config.toml
arch = "convnext"
model = "sound classifier"
gain_aug_db = 6
win_length = 400
mlp_ratio = 4
inner_norm = false
moe_every = 2
expert_mlp_ratio = 1
experts_per_token = 1
loss = "cross_entropy"
optimizer = "muon"
muon_scale = "match_rms_adamw"
orthogonalizer = "newton_schulz_5"
lr_schedule = "step"
warmup_steps = 270
Rows from block 7 of a small sound classifier, named by matrix and row number. Rows with one number within an expert belong to one neuron, the router's apart. Each number is 128 + 32 x the weight over its row's rms, rounded and kept within 0 to 255. All counts start at 0.
Before each expert's rows are labels from the 100 clips, of 14848, where the router gives the expert most weight on average: "responds to" is what is common among them. Only what is clearly more common there than usual is listed. The data: read English sentences (LibriTTS-R). In brackets: how many of the 100.
# router: router (model.blocks.7.mlp.router.weight, 4x256, trained with AdamW), inputs 0-51
# up: expert up (model.blocks.7.mlp.up, 4x256x256), inputs 0-51
# down: expert down (model.blocks.7.mlp.down, 4x256x256, transposed), outputs 0-51

# expert 1
responds to: voice: male (86)
router.1 [119  62 104  84  76 153 151 101  91 154 185 106 123  86 124 136  52 127 162 127 125 124  93 156 126 155 140 123 180 171 136 101 129 149 131  74 128 139 111 129 131 148 176  86 108 131 100 160 113 175 167  86]
up.17 [134 155 112 105 161 123 143 198  99 159 109 139 126 136 101 130  48 112 210 121 106 177 158 131 153 119 192  76  95 125 131 136 138 145 172 170 114 132  72 140 115 111  72  58 131 137 164 132 126 168  73 155]
down.17 [143 126 148 149 118  73 119  66 137 147 179 146 117  99 156 103 142  97 146 129 130 117 109 117 132 108  80 142 116 105 133 112 194 141 155 169 116  76 185 168 154 105 123 131 198 154 124 181  69  98 111 104]
up.18 [151 102  94 158  97 199 112 104 133 169 124 159 169 161 200  99  55 140 114 139 127 116 174  57  86 142 102 128 128 130  56  82  94 129 131 125 141  62 114 140 133 134 233 172 146 118 117 111 134 200 170 140]
down.18 [153 128 146  95 178 125 100 156 131 119 103 131 109 125  90  89 115 106 135 116 144 129  54 128 126 196 107  91 167 109 115 146 125 139  75 201 115 106 152 148 144 157 100 123  93 108 176 135 129 131 148 166]
up.19 [163 182 109 130 163 130 163 134 118 108  96 118 137 147 127 142  76 110 140 174 146 134 115  99 154 107 122  96 107  87 132  96 158 134 128 192 114  97 100 144  75 105 164 138 136  83 134 161 111 153  87 113]
down.19 [113 129  98 105 118 154  96 145 112 155 156 141 133 162 153 134 107  98 153 144 110 122 121 116 127  70 162  25 169 101 165 131 148 151 176 140 111 164 104 133 163  98 152 129 156 208 115 161  85 150 120 164]
up.20 [152 146 101 160 147 114  93 143 125 116 118 116 124  66 150 122 167 110  95 138 149 149 122 121  98 125 179  91 162 143 157 134 177  60 114 118  96 118 126 117  92 140 120 116 149  78 139 188  95 144 133  85]
down.20 [152 112 111 177 212 115  99 183 185 109 142 140 137 154 179 168 164 190 152 111 121 130 100 128 117 176 106 166 101 101 146 112  61 112 147  70 124  82 154  78 151 115 160 110 135 134 118 115 132 109 108 164]
up.21 [115 117 154  89 176 128 204 155 155 113  99  71 136 122 106 115 145 168 147  91  88 116 117 120 151 158 144 127 217 170 135 145  96 116 161 133 108 132 163 119 106 159 128 153 128 159 110 150  45  89 133 176]
down.21 [124 133 177  94 108  57 140 107 176 150 100 161 100 102  97 156 136  97 110 131  52 124 140 117 124 142 125 143 130 158 134 113 156 139 170 189 131  96 177 181 139 145 195 133 154  89  73 200 124 129 135 143]
up.22 [117 103 104  95 128  92 128  80 118 101 153 111  81  78 163 153  88 122 135 148 128 127 129  79  48 186  93 167 126 163 138 127 126 170 148 152 179 116 157 155  95 130  70 209 196  93 124  98 135 105 167 183]
down.22 [147 130  89 131  91 140 112 189 118 140  61  80 117 142 114 188 130  91 110 146 138 131  77  84 144  48 146 107  53 150 123 128 156 119 130 141 109 159  97 137  57 145 161 147 170 137 146 190 119 166 104 121]
up.23 [194 173 100 157 103  99 163 130  69 117 117 171  94 124 118 116 153 108 109 143 112 132 113 141 128  54 201 164  59 114 135 162 132 155 141  94 105  57 175  97  74 122 117 105 131  87 135 117 142  85 104  63]
down.23 [140 135  97  69 122  93  92 185  56 163  95 138 139 195 122 181 106 108 114 113  72 100 100 153 132 178 153 126 134 136 146 134 121 148 136  80  77 151 107 113 181 171 119 121 163 180 108 168 176 108 136 139]
up.24 [168 136  94 155 175 134 120 145 154 109 139 141  72 171 162 143 101  61 132 121 118 132 143 139 136 126  92  85 121  86  93 113 134 119  95 124 110 108 114 141 164 115 117 141 145 146 130 127 152  92 114 164]
down.24 [109 132  90 102 128 136 193 149  96 120 141  87 137  96 103 131 125 170 134 105  96 134 124 132 131 121 142 152 154  73 171 128 141 153 134  82  76 168 118 110 101  78 119  69 107 116 146  68  72 133 125  92]
up.25 [ 92 153  79 172 143 137 130 130  87 146 135 112 188 125 123 175 174 139 121 178 101 109 145 106 143 129 117 129 136 121 130 164 157 141 149  34 154 127 115 140 124  94 179 100 142 193 168 123  65  62 147  90]
down.25 [131 120  95 120 100 100 102 113  41 107 135 132 159 122  29 122 145 213  96 115 118 147 153 133 118 122 109 114 104 157 127 116  70 127 171  99 195  80 141 109 126 127 134 128 190  79 183  81 156 163 100 150]
up.26 [168 131 120  99 115  94 169 147 175  39 131 137 145  97 100 176 138 106 111 147 117 102 117 147 141  85 141 127 164 107 135  94  90 113 119  92 139 128 129 194 156 108 105 138 172 118 109 105 106 122 130 160]
down.26 [142 133 105  92 115 127 124  63 125  75  54 133 102  99  96 106 145 121 121 136 174 136 101 128 132 129  38 128 160 147 102 132 156 110 147 113 103 150 119  86 120 126 163 184 142 137 167 159  98 126 117  61]
up.27 [145 132 142 173 113 185  75 147 141  90 168 108 143 113 106  61 120 130 199 131 190 121 182 122 118 139 177  93  77  95 127 116 152 131 184 165 147 153 163 108 145 130 167 144 138 143  86 109 138 140  93 118]
down.27 [ 72 127 131 131 189 142  92 162 133 166 122 149 162 105 110 160 180 133 142 111 185 134 143 169 121 128 162  76 129 127 120 108 171 138 153  99 171 103 113 102 137 116 198 114 199 188 161 102 128 135 138 108]
up.28 [163 141 127 112 145 125 157 149 158  73 129 129 100  95 175 129 141 101 168 104 136  60  94 154  83  85 110 116 122 174 119 192 143 107 155 114 108  60 128 129 133 130 126 112 120 135 142 149 140 174  76 142]
down.28 [119 127 157 120 173 147  57 103 108 146 134 124 154 122 184 139 123 101 135 136 142 125 156 116 124 148 134  79 144 217  44 113 124 153 117 153  58 109 129 116 122 125 128 129 124 150 120 105 200 119 116 133]
up.29 [119 115 145  97 176 130 145 125 142 102 153 144 126 150 142 152 140 126 131 110 185 148 116  99 114 131 177 112 123  91 126 146 121 160  85 119 111 171  94 109 129  99 158  83 156 131  99 131  83 192 129 136]
down.29 [130 114 114 133  91 112  91  76 128  76 106 120  66 169 124  97 119 129 101 149 171 128 152 151 121 120  59 124 139 159 165 133 144 126 147 132  95 101  60  93 123 168 149  95 139 145 121 132  82  96 130 173]
up.30 [209  91 180  80 193 178  68 146  90 155  67 100 159  94 106 143 125 147 135 159 101 110 125 143 138 108 117 172 104  74 176  84 121 114  98 117 165 111 153  97  71 158 129 122 204  87 110  76 136 153 134 106]
down.30 [109 134 116 140  65 171 168 177 150 113 181 111  98  88 140  62 129 162  89 131  91 117 123 133 122 101 114 196 121  37 172 135 116 133 128 108 176 126 119 153 103 139 119 105 140 107  90 130 130 162 124 127]
up.31 [135 147 167 141 162 168 173 111 121 156 136 148 172 124  95 146 164 109 112 126 109 114 105 155 151 130 151  89 104 197 106  66 129 118 115  77 107 161  48 150 126 137  97 164  81  91 135  73 156 140 151 115]
down.31 [139 104 202  97 165 164 124  92 183 114 122  88 133 119 101 126 139  55 137 117 171 134 164 145 142 114  88 117 127 122 110  99  92 110  85 202 104  88 159  79 105 127 126 139 128 161 148 133  89 131 137 156]
up.32 [133 117 166 186 166  89  93  85 143 134 141  79 134 156 176 113 117 118  92 147 137 132 147 111 177  95 146 164 182 131  74 135  94 132 116 179  94 105 154 117 151 129 158  98 132 141  99 109 134 101 175 124]
down.32 [126 127 120  68 130 102 118 161 107 100  90 169 166 157  88 155 130 152 148 131 144 140 144 174 135 169 190 159  98 110  83 123 107 126 130 118 148 150  62 173  88 161 116 147 158 105  65 183 132 116 123 120]
up.33 [138 164 132 156 150  75 165 146 147 169 137 137 148 108 141 169 131 141  82 116 134 110 130 150 136  96 117 182  97 136 121 201 149  92 117 142  75 158 132 125 127 109  97 136 138 145 142  75 101 111 103  46]
down.33 [102 153 115 182 114 137 152 115 130  88 119  97 172 127  75 110 116 144 156 102 102 108 156  97 130 137 116 170 196 140 146 111 113 106 144 147 103  75  99 149 175  79 208 106  55  88 103 135 197 152 126 155]
up.34 [129 112 112 135 113 147 106 190  92 144  96 106 167 125 103 129 141 134  41 135 110 173 120 145 103 127 129  87  81 185 152 146  92 150 139 121 136 135 101  70  97 103  83 166  96  90 148 164 150 131 143 125]
down.34 [107 137  84  92  95 174  84 144 154 127 155 168 121 141  96 167 135 155 112 128 105 120 104 137 131 131 148  96  93 161  69 137 141 128 134  86  93 137  92 150 131 157 127 193 101 182 151 113 135 164 111 149]
up.35 [162 204 151 102 124 112 142 158 130 163 103 118 131 114 142 126 132 167 203 109 100  58 169 173  83 156  95  90 180 126 151  65  98  93 120  71  79 108 101  71 117 120 132 157 130 171 152 159  87 134 139 179]
down.35 [168 131  35 135 118  83  69 116 100 113  80 132 146  83 183 180 116  86 117 125 183 128  64 123 121 142 136 120 214  66  96 168 164 111 116 170 179 133 147 119 144 136 138 120 136 170 115 175 178 135 135 177]
up.36 [ 84 128 182 118 101 178 135 133  84 110  66 156 156 189  84 162 142 141 166  97 110 128 158 127  82 158  78  84 139 115 160 147 161 144 123 208 105 122 172 107  93  75 159 119 147 153 102 111  60 156 124 106]
down.36 [160 120  88  97 124 137 165 102 179 127 106 172 148 133 157 116 118 195 169 111 168 111 140 174 126 162 105  86  86 135 107 121 168 140 120 152 180 123 146 137 115  61 116 119  77 182 168  92 140 123 125 161]

# expert 3
responds to: voice: female (86)
router.3 [133 136 136 161 127 105 144 167 105  94  78  33 124 132 163 115 103 124 155 145 119 101 134 110 126 186 122  96  82  83  87 139 119 148 130 159  75  84 128 124 169 177 134 163 189 149 131 122 171 140 129 110]
up.17 [130 151 106 161 104 127 174 101 121 159 155 109 142  95 126 145 101 162 109 130  99  83 126 194 123 198 108 106 145 140 192 134 159 148 126 115  68 114 126  55 159  97  64 137  37 114 108 137 153  92  90 147]
down.17 [131 121 127 160 194  57  94 165 111 157 156 174 126 145 114 116 126 155 114 181  38 124  93 141 117 143 140 134 171  92 145 108  81 130 134 114 107 146 132 123 129 112 170 158  81 118  97  95 131 108 107  94]
up.18 [185 137 162 162 126 141 144 118 122 186  92 154  99 126 182 177  87 125 128 137 161  70  77 109  64 160 114  99 134 162 104 145 119 151 117 108 151 135 162  91 174 178 148  43 121 144  97 114 174  96 203 117]
down.18 [136 126 149  58 146 135 113 207  89 153 143 109 160  71 124  86 123  89 133 121 151 127 129 116 124 133 137 113 186 140 112 121 188 134 109 110 119 152 112  74 125 172  90  97 133 158  79 129 172  98 148 111]
up.19 [ 86 138  93 154 132  99 144 174 155 107  94 154 100 156  89 124 126  89 177 169  96 148  81 112 120 144  90 118 156 149 125 110 117 159 110  71 153 171 178 176 139 195 103 113  81  86 154  94 141 182 103 137]
down.19 [107 118 116 120 157 167  87  81 165 170 109 128 115  65  99 130 107 165 121 133 107 117 103 116 120 169  99 201 175 125 127 128 143 112 128  75  58  78 122 124 116 154 121 139 136 163 169 198 154  96 124 132]
up.20 [142 112 131 146  92 153 113  52 131  65 135 146 144  94  83 103 147 143 142  80 139 120 147  98 208 121 142 136 133 183 135 125 230 165 168  64 163 150 106 105 118 137 128 146 150  84 127 132 111 197  98 113]
down.20 [140 114 197 165 106 103 139 189 164 146 134 165 144 104 118 155 106  74 104 127 150 129 136 117 127  96 118 131 130 172  82 105 140 120 112 105 154  59 166 152 122 170 156 149 174 108 126 155 110 125 108 189]
up.21 [134 189  98 116 158 146 130 112  86 157 102 160 124  82 161  47 113 113 142  88 107 152 139 168  88 163 149 109 131 103  77 122 119  88 123 147 176 127 162 143 159 156 189 134 113 144 173 132 131 144 149 137]
down.21 [126 138 166  88 159 138 145 156 106 142 130 141 121 107 118  99 132 102 139 110 122 116 123 114 127 119 191 109 102  66  45 110 104 135  79 167 112 116 119 137 136 138 128 124  16 161 158 138 143 167 137 122]
up.22 [112 171 111 183 146 135  96 142 136  81 133 129 148 148 176 146  95 107 117 155 186  98 101  60 106 123 165 139 177 112 174 107  89 157 122 255 105  99 119 101  95 147 133 195 103 175 124 113 141 147 158 145]
down.22 [138 125 141 105 149 121 160 130 129 156 183 142  90 155 203  99 142 155 139 144  66 127  96 122 130 146  71 137 106  72 239 104 173 140 187 150 128 140 137 102 117 110 151  93 142 109 176 131 193 123 145 116]
up.23 [123 142  98 175 116 147 145 138 142  91 116 169 147 124 185 145 114 115 117 114 135 139  70 122 127  68 111  88 148 119 120 147 123 147 137 166 148 190 128 182 122 136 128 165 154 161 123  95 142  42 114 150]
down.23 [113 121 104  54 164  74 154 152  67 143 125 161 177  90 202 190 101 133 123 130 162 127 139 132 126  95 129  61 131 110 130 118 115 159 188 168 120  49 160  83 139 143 172 152 155 146 132 102  59 119 137 116]
up.24 [148 116 106 171 121 146 114 127 123  44 177 187 194  83  78 123 167 180  83 141 157 117 171  71 113 151 147 134 160 142 181 161 120  91 111  98 108 130 119 135 162 177 135  76 112 108 162 136 194  90 163 158]
down.24 [113 138 184  95 146  79 137 139 103 134 138 123 178 174 140 140 125 128 129 113 100 114 158 116 125 172 129 123 157 141 189 146 116 144 121 128 140  69 157 130 115 149  56  54 133 147  70 148 140 157 109 137]
up.25 [ 62 106 150 102 122  54 123  86  75  80  83  96 123 123 198 122  74 118 104 126 123 114 128 118  72  70 145 111 138  93 149 121 112 212 114 115 104 104 131 121  65  84  85 180 204 103 198 102 136  91 151 144]
down.25 [134 135 153 144 144  44  81 115 104 154  37 105  84  94 166 144 145 161 138 146 171 128 121 127 124 153 142 148 187 125 116 145 148 113 170  75  92 178 162 107 156 167 113 121 154 123 149 103 168 109 145  95]
up.26 [185  59 128 112  71 142 203 151 128  93 130 181 129  98 120  67 142 175 170 102 165 151  86  87 101 178  92 106 146  92 128 213 138 118 199 103  85 136 152  88 140 156 145  80 143 148 130 133 122  81 173 117]
down.26 [124 112 126 127 166 171  83  86  89 131 113 130 129 155  93 194 145 127  92 116 179 116 114 116 132 164 140 105 177 123 149 117 144 144  89  80  74  84 102 104 137 190 162  93 151 141  62 155 152 114  97 164]
up.27 [128 132 147 169 131 145 150 126 196 124  75 152 105  92 110 118 179 106 158 154 115  81  83 142 160 180  54 123 108 174 205  60 129  99  84 156 185  96 108 138 111 124 163 108 124  86 172 130 105 144  98 135]
down.27 [108 117 126 155 121 150 105 107 121 115 143 161  68  74 129  88 113 148  89 121 105 116  88 123 127  51 173  81 145 150 183 100 150 111 122 162  74 105  94  99 151 131  96 199  68 118 144 184  84 134 123  79]
up.28 [ 51 126 132 139 124 114 135 138  76 169 150 106 109 118 100 114 155 140 102 133 130  90 145 176 168  77  45 104 134  79 192 191 199  90  78 131 121 102  88  63 145  84 136 121 218 112  54 177  85 194 136 113]
down.28 [107 126 123  98 124  97 160  86  51 148 115 122 132 202 152 120 161 120 158 134 126 108 153 127 139  83 173 160 148  71 149 153 116 153 130 189 115 188 104 161  95 118 124 133  98  54 168 142 123 104 117  63]
up.29 [ 70 123 149  70 151 130 146 114 110 117 153 127  86  77 122 131 127 164  93 143  66 165  96 104 152 135  72 132 108 140 201 122 162 155 109 135 117 171 164  79 112  94 164 152 120  97 179 116 148 116 139 160]
down.29 [124 123 184 192 123 130 167 150 140 117 131 162 127 220  94 149 132  91 105 146 109 129  56 110 121 127 113 161 137 142 120 132 125 124 140 153  90 146 120 155 122 137 134 147 162 133 131 124 136 147 137 123]
up.30 [132 155 143 179 152  86  76  62 120 115  98 135 115  74 140 131 161 116 123 144 136  95 159 135  95  70 110 110  72 109 113 117 118 145 168 172 175 147 111 115 195 188 110 149 146  85 134  98 139 100 128 113]
down.30 [117 136 100 110  56 110 147 207 154 147  12 122 129  91 127 158 102 104 107 120 124 133 181 143 128  86  73 143 110 159  90 157 163 121 130 126 128 129 136 134 142  78  73 124 131 118 150 135 106 163 137 199]
up.31 [122 109 135  98 137 161 131 178 158 112 111 118 148 151 130 108 135 124 153  97 122 108 112 114 121 104 173 143  41 124 159 159 106 107 122  80  86 133 100 118 122 142 155 122  43  66 110 108 161  82 174  91]
down.31 [148 148 105  66  74 143 104 112 151 116 172 138 124 126 176 108 137 146 108 135  86 135 128 117 115 171 122 147 140 189 150 118 154 122 130 169 107 119 106 148  92 128  81  92 135 102 166 158 103 116 143  81]
up.32 [157 116 190 126 138 133 131 151 138  78 115 131 159 183  77 150 180 140 116 151  81 149  92 176 141 109  96 157 113 167 170  96 144 157 132 157 156 164 114 144 120 136  89 120 182  74 130 184 139  86 185 147]
down.32 [126 153  98 118 174 132  90 130 139 144 115 114 158  71  85 119 120 124 116 128  65 132  70 113 116 116 157 103 115  91 134 128 105 129 136 138 122 197 106 123 120 128 134 164 217  90  93 106 136 112 131 161]
up.33 [139 147 127 114 148  87 137 124 194 145 138  96 153 102 170 105  87 189 137 165 169 118 131 180  74  59 143 141 105 193 149  86 170 116 151  81 100  78  94 151 153 151 110 130 175 149 133 140 111 123 107  72]
down.33 [109 134 119 101  97 139  88 164 132 136  84 157 193 169 109 166 140 186 125 110 145 121  93 137 139  94 129 121 150 139 149  99 112 114 102  76 121 142 115 157 115  98 134 125 152 103 166 137 197 140 129 159]
up.34 [ 78 130 161 130  89 109 103  89 132 114 204 106 109 109 107 125 160 124 145 153 140 139 165 140 118  79 183 113 169 146 163 138 125 181  97 140 144 163 125 188 107 164 143 146 118 111 130 157 131 146 106 108]
down.34 [128 128  92 153 127 130  71 119 162 145 109 134 140 169 162 168 124 129 159 112 127 129 147 139 121 113 141 186 136 111  98 113 126 131 116  94 142 154 125  94 129 153  80  91 171 133 110  87 142  96 104 189]
up.35 [ 52 111 101 119  88 115 152 111 129 118 157 107 149 121 118  99 105 148 146 174 158 180 183 156 126  66 165 117 134 169 137 127 227 154 135  88 142 108 152 117 134 115 140 134 100 155 102 111 127 125 113 167]
down.35 [124 145 133 152 149 136 138 117 117 132 142 181  99  78 177 166 121 206 127 148 107 119 172 139 123  56  77  95 196 119 114 128 101 123 143  90 102 125 215 164 172 125 140 157  85 125 175 141  87 126 131  80]
up.36 [213 133 107 164 188 135 131 147 142 123 115 169 127 154 112 130 136  99  91 133 111 223 154 141 151 138 111 160  80 177 133 126  97 148 135 148 178 147 145 106 135 152 107 118 147 105 131 125 140 153 141 155]
down.36 [128 140 100  94  47  73 136  83  62 111 143  58 162 132  94 114 110 176 125 164  86 126  61  80 124 114 122 171 146 166 105 157 179  92 141 143 137 161 129 125 148 179 177 156 114 154 189 143 148 129 130 106]

# expert 2
responds to: voice: male (98)
router.2 [108 112  96  97 224  79 124  98 169 137 154 242 136 150  73 115 157 136  81 152 121 128 145 136 142 102 102 170 104  98 191 142 133 113 141 127 152 171 121 149 105  79 125 158 139 134 144 130 113 119  92 128]
up.17 [114 163 137 184 118 144  65 217 143  83 122 116  87 120 158 128  69 154  64 141 111  70 151 158 138 104 161 109  79  79 115 122 166 140 127 108  68 136  67 142 136 115  95  95 154 135 155 141 124  92 148 120]
down.17 [115 142 159 133 190 122 105 100 130 115 134 183  90 127 139 104 158 125 111 116 147 115 145 135 142  92 113 140 124 173 137 109 134 124 148 204 141 145 195 105 146 154 121  88  79 122  82 143 161 168 137 157]
up.18 [160 144 150   5 188 170  97 140 115 132 104 117  97 152  83 136 143 147  97  77 156 112  88 191 118 152 107  82  53 116 146 142 120 168  80  94  59 188 128 146 149 149 103 142 143 159 126 163  82 109 121 100]
down.18 [185 130  66 165 116  89 128 122 127 118 184 137 152 238  82 104 137 151 113 131  87 134 165 132 140 147 108 125 105 158  98 107 146 118 200 146  63 101 201 188 128 104 137 153  95 122 130 154 142 163 136 124]
up.19 [151 143 165 108 165 143  87  98  88 119  56  82 136 143 130 140 137 101 121 134 150 144 117 137 119 113 153  70 198 132 129 139 143 130 148 134 112 136 106 113  72  82 127  95 111 115 120 124 161 109 135 107]
down.19 [126 135 105 110 111 195 127 160 131 133  87 169 153 147 170 119 119 138 113 123 146 133 184 121 127 186 118 114 139 168 127 155 122 136 147 171 185 115 130 183 150 106 129 161 122 112 102 106  82 100 135 150]
up.20 [118 143 170 127 147 107 154 122 150 104 135  53  93 128  72 154  98 107 169 180  99 150  95  90 123 154 154 137 135 158 123  78 200 116 118  90 158  99 148  90 186 143 149 164 187  95 122  69 147 113 162 146]
down.20 [153 128  86  82  82 116 144 161  75 119 158 160 133  96 104  77 144 157 126 125 122 128 129 104 126 145 101 158 136 110 107 133 136 146 159 151 134 154 102 169  90 139 113 126 182 143 147 110 163 136 124 146]
up.21 [181 117 156 134 138 141  66 170 110 144 106 149 193 140 127 130 130 123 186 140  95 157 131 157 159 114  79  51  93 144 116 107 153 164 109  95 115 115  67 122 105 168  97 189 139 131 117 104  72 128 108  49]
down.21 [134 124 105  92 147 177 133 144 107 113 144 136 182 136 155 187 116 120  81 166 162 118 175 122 128 115 145  90  96  72 107 143 157 147 125 152  54 132 112 144 113 153 167 136 164 119 202 139 125 128 126 140]
up.22 [132 132  94 140  82 154  99 137 113 109 106 124 132 116 159 196 129 145 166 142  77 117 199 134 174 134 101  72 101 154 170 173  83 159 169 103 132 134 162  63  85 127 152 133  99 145 134 106 176 121 123 173]
down.22 [143 116  89  99  94  68 121 145  92 155 164 153  99  85 164 135 127  79 115 146  90  95 103 106 144 127 161  53 137 129 185 106  88 150 145 151 120 127 120 107 107  96 135 113 168 153  82  91 183 135 119 130]
up.23 [ 88 175 137 129 163 119 154 128 153 153 124 100 120 122  95  48 103  87 101  69  91 149 141  99 126 102 169  71  96  75 169 166 113 144  62 151 136 145  87 144 164 135  80 106 172 102 167  59 115  89 136 158]
down.23 [125 134 191  67 125 125 129 147 127 136  82 121  92 152 147 150 121 198 127 142  91 130 112 123 141 137  93 136  93  64 102  96 123 138 173 113 153 121  98  98 140 119 171 123 144 142 142 197 122 105 117 148]
up.24 [ 86 174 146 117  93  79 106  98 160 181 156 103  93 111 179 122  95 131 159 132 154 154  98 130 157  92 136 122  92 145 166 171 163 151 152 135 126  70 132 113 143 148  85 120 113 192 139 143 172 153 138 115]
down.24 [107 129 153  73 244 136 100 166 186 140 106  91 106 173 154 132 150  93 139 116 135 111  77 138 124 192 121  96 181  80 159 139  31 123 163 158 104 194 171  98 111 149 137 121 117 117 131 131 120 128 152 128]
up.25 [ 97 138 125 144 115 112  13 133 130 169 118 148 128 164  67 129  95 117 123 115 109 237 151 142 144 117 144 189 122 163  99 106 108 132 198 179 188 122 143 142  69 157 117 127 131 158 150 122 202 106  88 124]
down.25 [125 119  99 168  58 142 180 103 147 128 116 204 182 175 164 122 150 136 151 133  88 149 113 134 141 115 100 188 140 104 146 109 155 123 185  85 141 147 137 167 151 130 174 144 148 124 112  63 138 130 107 154]
up.26 [ 95 125 102 129 176 132 120 185 143 140 122 121 149 141 139 126  92 145 153  68 121 137 124 173  88  68 201 145 128 104 109 112 165 133 188 120 135 189 108 121  75 154 155 155 138 141 120 109 165  73 128 140]
down.26 [124 135 150 100 108 124 146 143 146 117  92 163  93 124 133 123 105 120 110  71 180 131  97  96 122  62 128 130 171 147 145 115 123 128  44 163  95  99 157  82 183 113 172 111  48 140 189 107 103 121 128 151]
up.27 [149 118 153 160 127  92 120 103 144 118 105 191 139 176 188  85 106 110 124  92 131  66 161 119  97 151 106 170 179 149 154 141 129 116 114  89  74 141 142 114 140 156  67 117 119 101 158 124 112  97 135 102]
down.27 [101 130  92  84 102  71 112 137 147 123  77  91 144  53 145 140 106 135  64 135 102 121  94 136 114 133  83 127 140 119 166 128 139 126 190 134 102 112 105 131  79 122 142 123 156 198 138 168 180 136 125 156]
up.28 [122 113 120  92 171 197 164 126 136 103 134 118 148 117 167 119 146 143 165 125 128 160 196 174 211 159 131 135 175  86 121 132 215 161 141 143 113 114 144 164  90 130 104 131 142  95 140 122 134 162 130 114]
down.28 [160 117 104 115 157 137 105 174 196 102 130 131  97 112  23 190 125  76 120 128 125 124 102 160 112 177  83 203 121  97  70 178  79 125 104 188 157  91 120 166 130 118 135  86 127 114 120 132 124 129 129 160]
up.29 [161 139 116 134 174 125 149 147 132  80 104 157 134 162 137  82 211 184 114 104 158 138  69 152 121  96 159 142  79  90 145 108 134 145  95 125 130 160 168  92 100 160 118  89 162 119 137  89  85 105 101 106]
down.29 [152 128 130  93 129 173 123 105 110 109 102 112 103  81 129 173 148  64  91 123 120 139 145 136 131  83 151  70 140  61 145 103  97 119  83 202 175 148 170 109 103 116 154 141 130  96 137 169 131 153 127 143]
up.30 [ 91 109 157 168 101 155 131 135 151 167 109 109 118  95 115 130 132 187 168 132 135 163 152 161 106 188 156 111 181 154 143 166 133 103 155 141 151  80 103  58 131 159 161 129  97 183  53 111 141 128  76 181]
down.30 [125 127 118  69 175 183  96 192 168 129 143  87 124 148  61 188 140 125 128 120 143 128 201  99 135 146 158 128 160 163 156 128 115 115 139 172 138 161 143 140 157 155 107 118  84 129  90 135 160  83 125 157]
up.31 [201 167 158 143 169 151  83 131 159 146  82 195 144  97  70 103  77 147  63 113 126 145 131 136 144  73  95  81 137  98 127 102 143 150 186 125 122 141 103  93 153 159 133 103 188 180 108 141 126 119 114 146]
down.31 [122 148 122 177  83 178 206 138 126 104 171 111 139 118 115 153 110  50 171 131 177 123 153 118 130  14  98  88 118 107  88 124 160 135 147 109 104 144 196 147  94 148 141  93 119 124 135 117 128 139 121 134]
up.32 [127 171 186 157 119 104 135 144 165 137 135 121 130  78 177 138 113 103 145 128 173 173 142 121 174 132 149 148  90 105 130 127  64 134 176 104 123 171  88 148 137 185 187 142 136 160 147 117 104 156 150 154]
down.32 [132 137 145 191 142  94 163 178 224 140 112  98 171 165 119  91 137 132 107 121 145 125 105 142 122 102  86  93  81 179 113 124 135 126 130 158  93 120 138 145 154 149 151 172  93 109 106  47  71 146 120 157]
up.33 [123 120 139 143 162 116 163 185 121 132  91 154 141  90 126 138 132 198 181 198 133  90 133 160  79  68 142 144 184 174  94 109 114 113  92 137 139 186 143  82 159 118 139  73 110 102 176 120 104 107 109 141]
down.33 [131 136  58 169 113 165 125  87 152 120 107 122  78 121  86 168 123 145 140 110 162 117 149 122 128  98 107  74 162 188 150 123 101 119  94 100  95  48 100  99 162  74  79 118  98  89 120  87 163 123 129 126]
up.34 [122 128 149 103  63  61 170 144 135 144 136 124 174 146 112  74 192  99 106  90  93  86 170 163 126 157 120 132 102 175 120 122 171 135 106 140 121 142 141 103 174 162  90 153 164  80  79 100 118 150  95 149]
down.34 [134 115 130 164  88  59 103 130 125 134 139  74 182 124  84 130 121 167 187 146 130 112 103 146 124 120 121 111  82 131 135 156 105 126 146 127 173 149  45 120 158  92 171 137 158 111 141 140 111 129 131 189]
up.35 [125  97 123 104 123 147 138 188 109 121 129 139 143  85  79 101 112 165 208 157  95 217 105 146  98 131 128 105 167 198 199 101  79 115 114 141 110  63 105  83 145 129 140  98 150 130 127 142 134 108 131 143]
down.35 [129 143 130 142 107  98 113  54  75 127 183  57 178 147 124 134 104  73 124 123 164 136 150 144 133 165 144  88 112 138 144 126 189 132  78 128 114 143 128 157 120 131 118  86  92 125 132 111  67 135 118 123]
up.36 [173 182 145 142 133 106 171 131 145 131 112  88 147 144 153 101 132 172 128  78  96 146 111 155 137 142 188 115 154 129 120 172  60  53 125 122 164 142 137  85 133 133 120 107 138 131 115 132 101 103  88 154]
down.36 [122 112 101 122 151 183 162 126 167 105 110 168  57 197 203 179 115 144  95 163 148 149 185 129 121 102 133 116 122 178 110 145 101 134 109 129 180 169 123 136 114 118 115 161 114 125 106 202 122 163 126 108]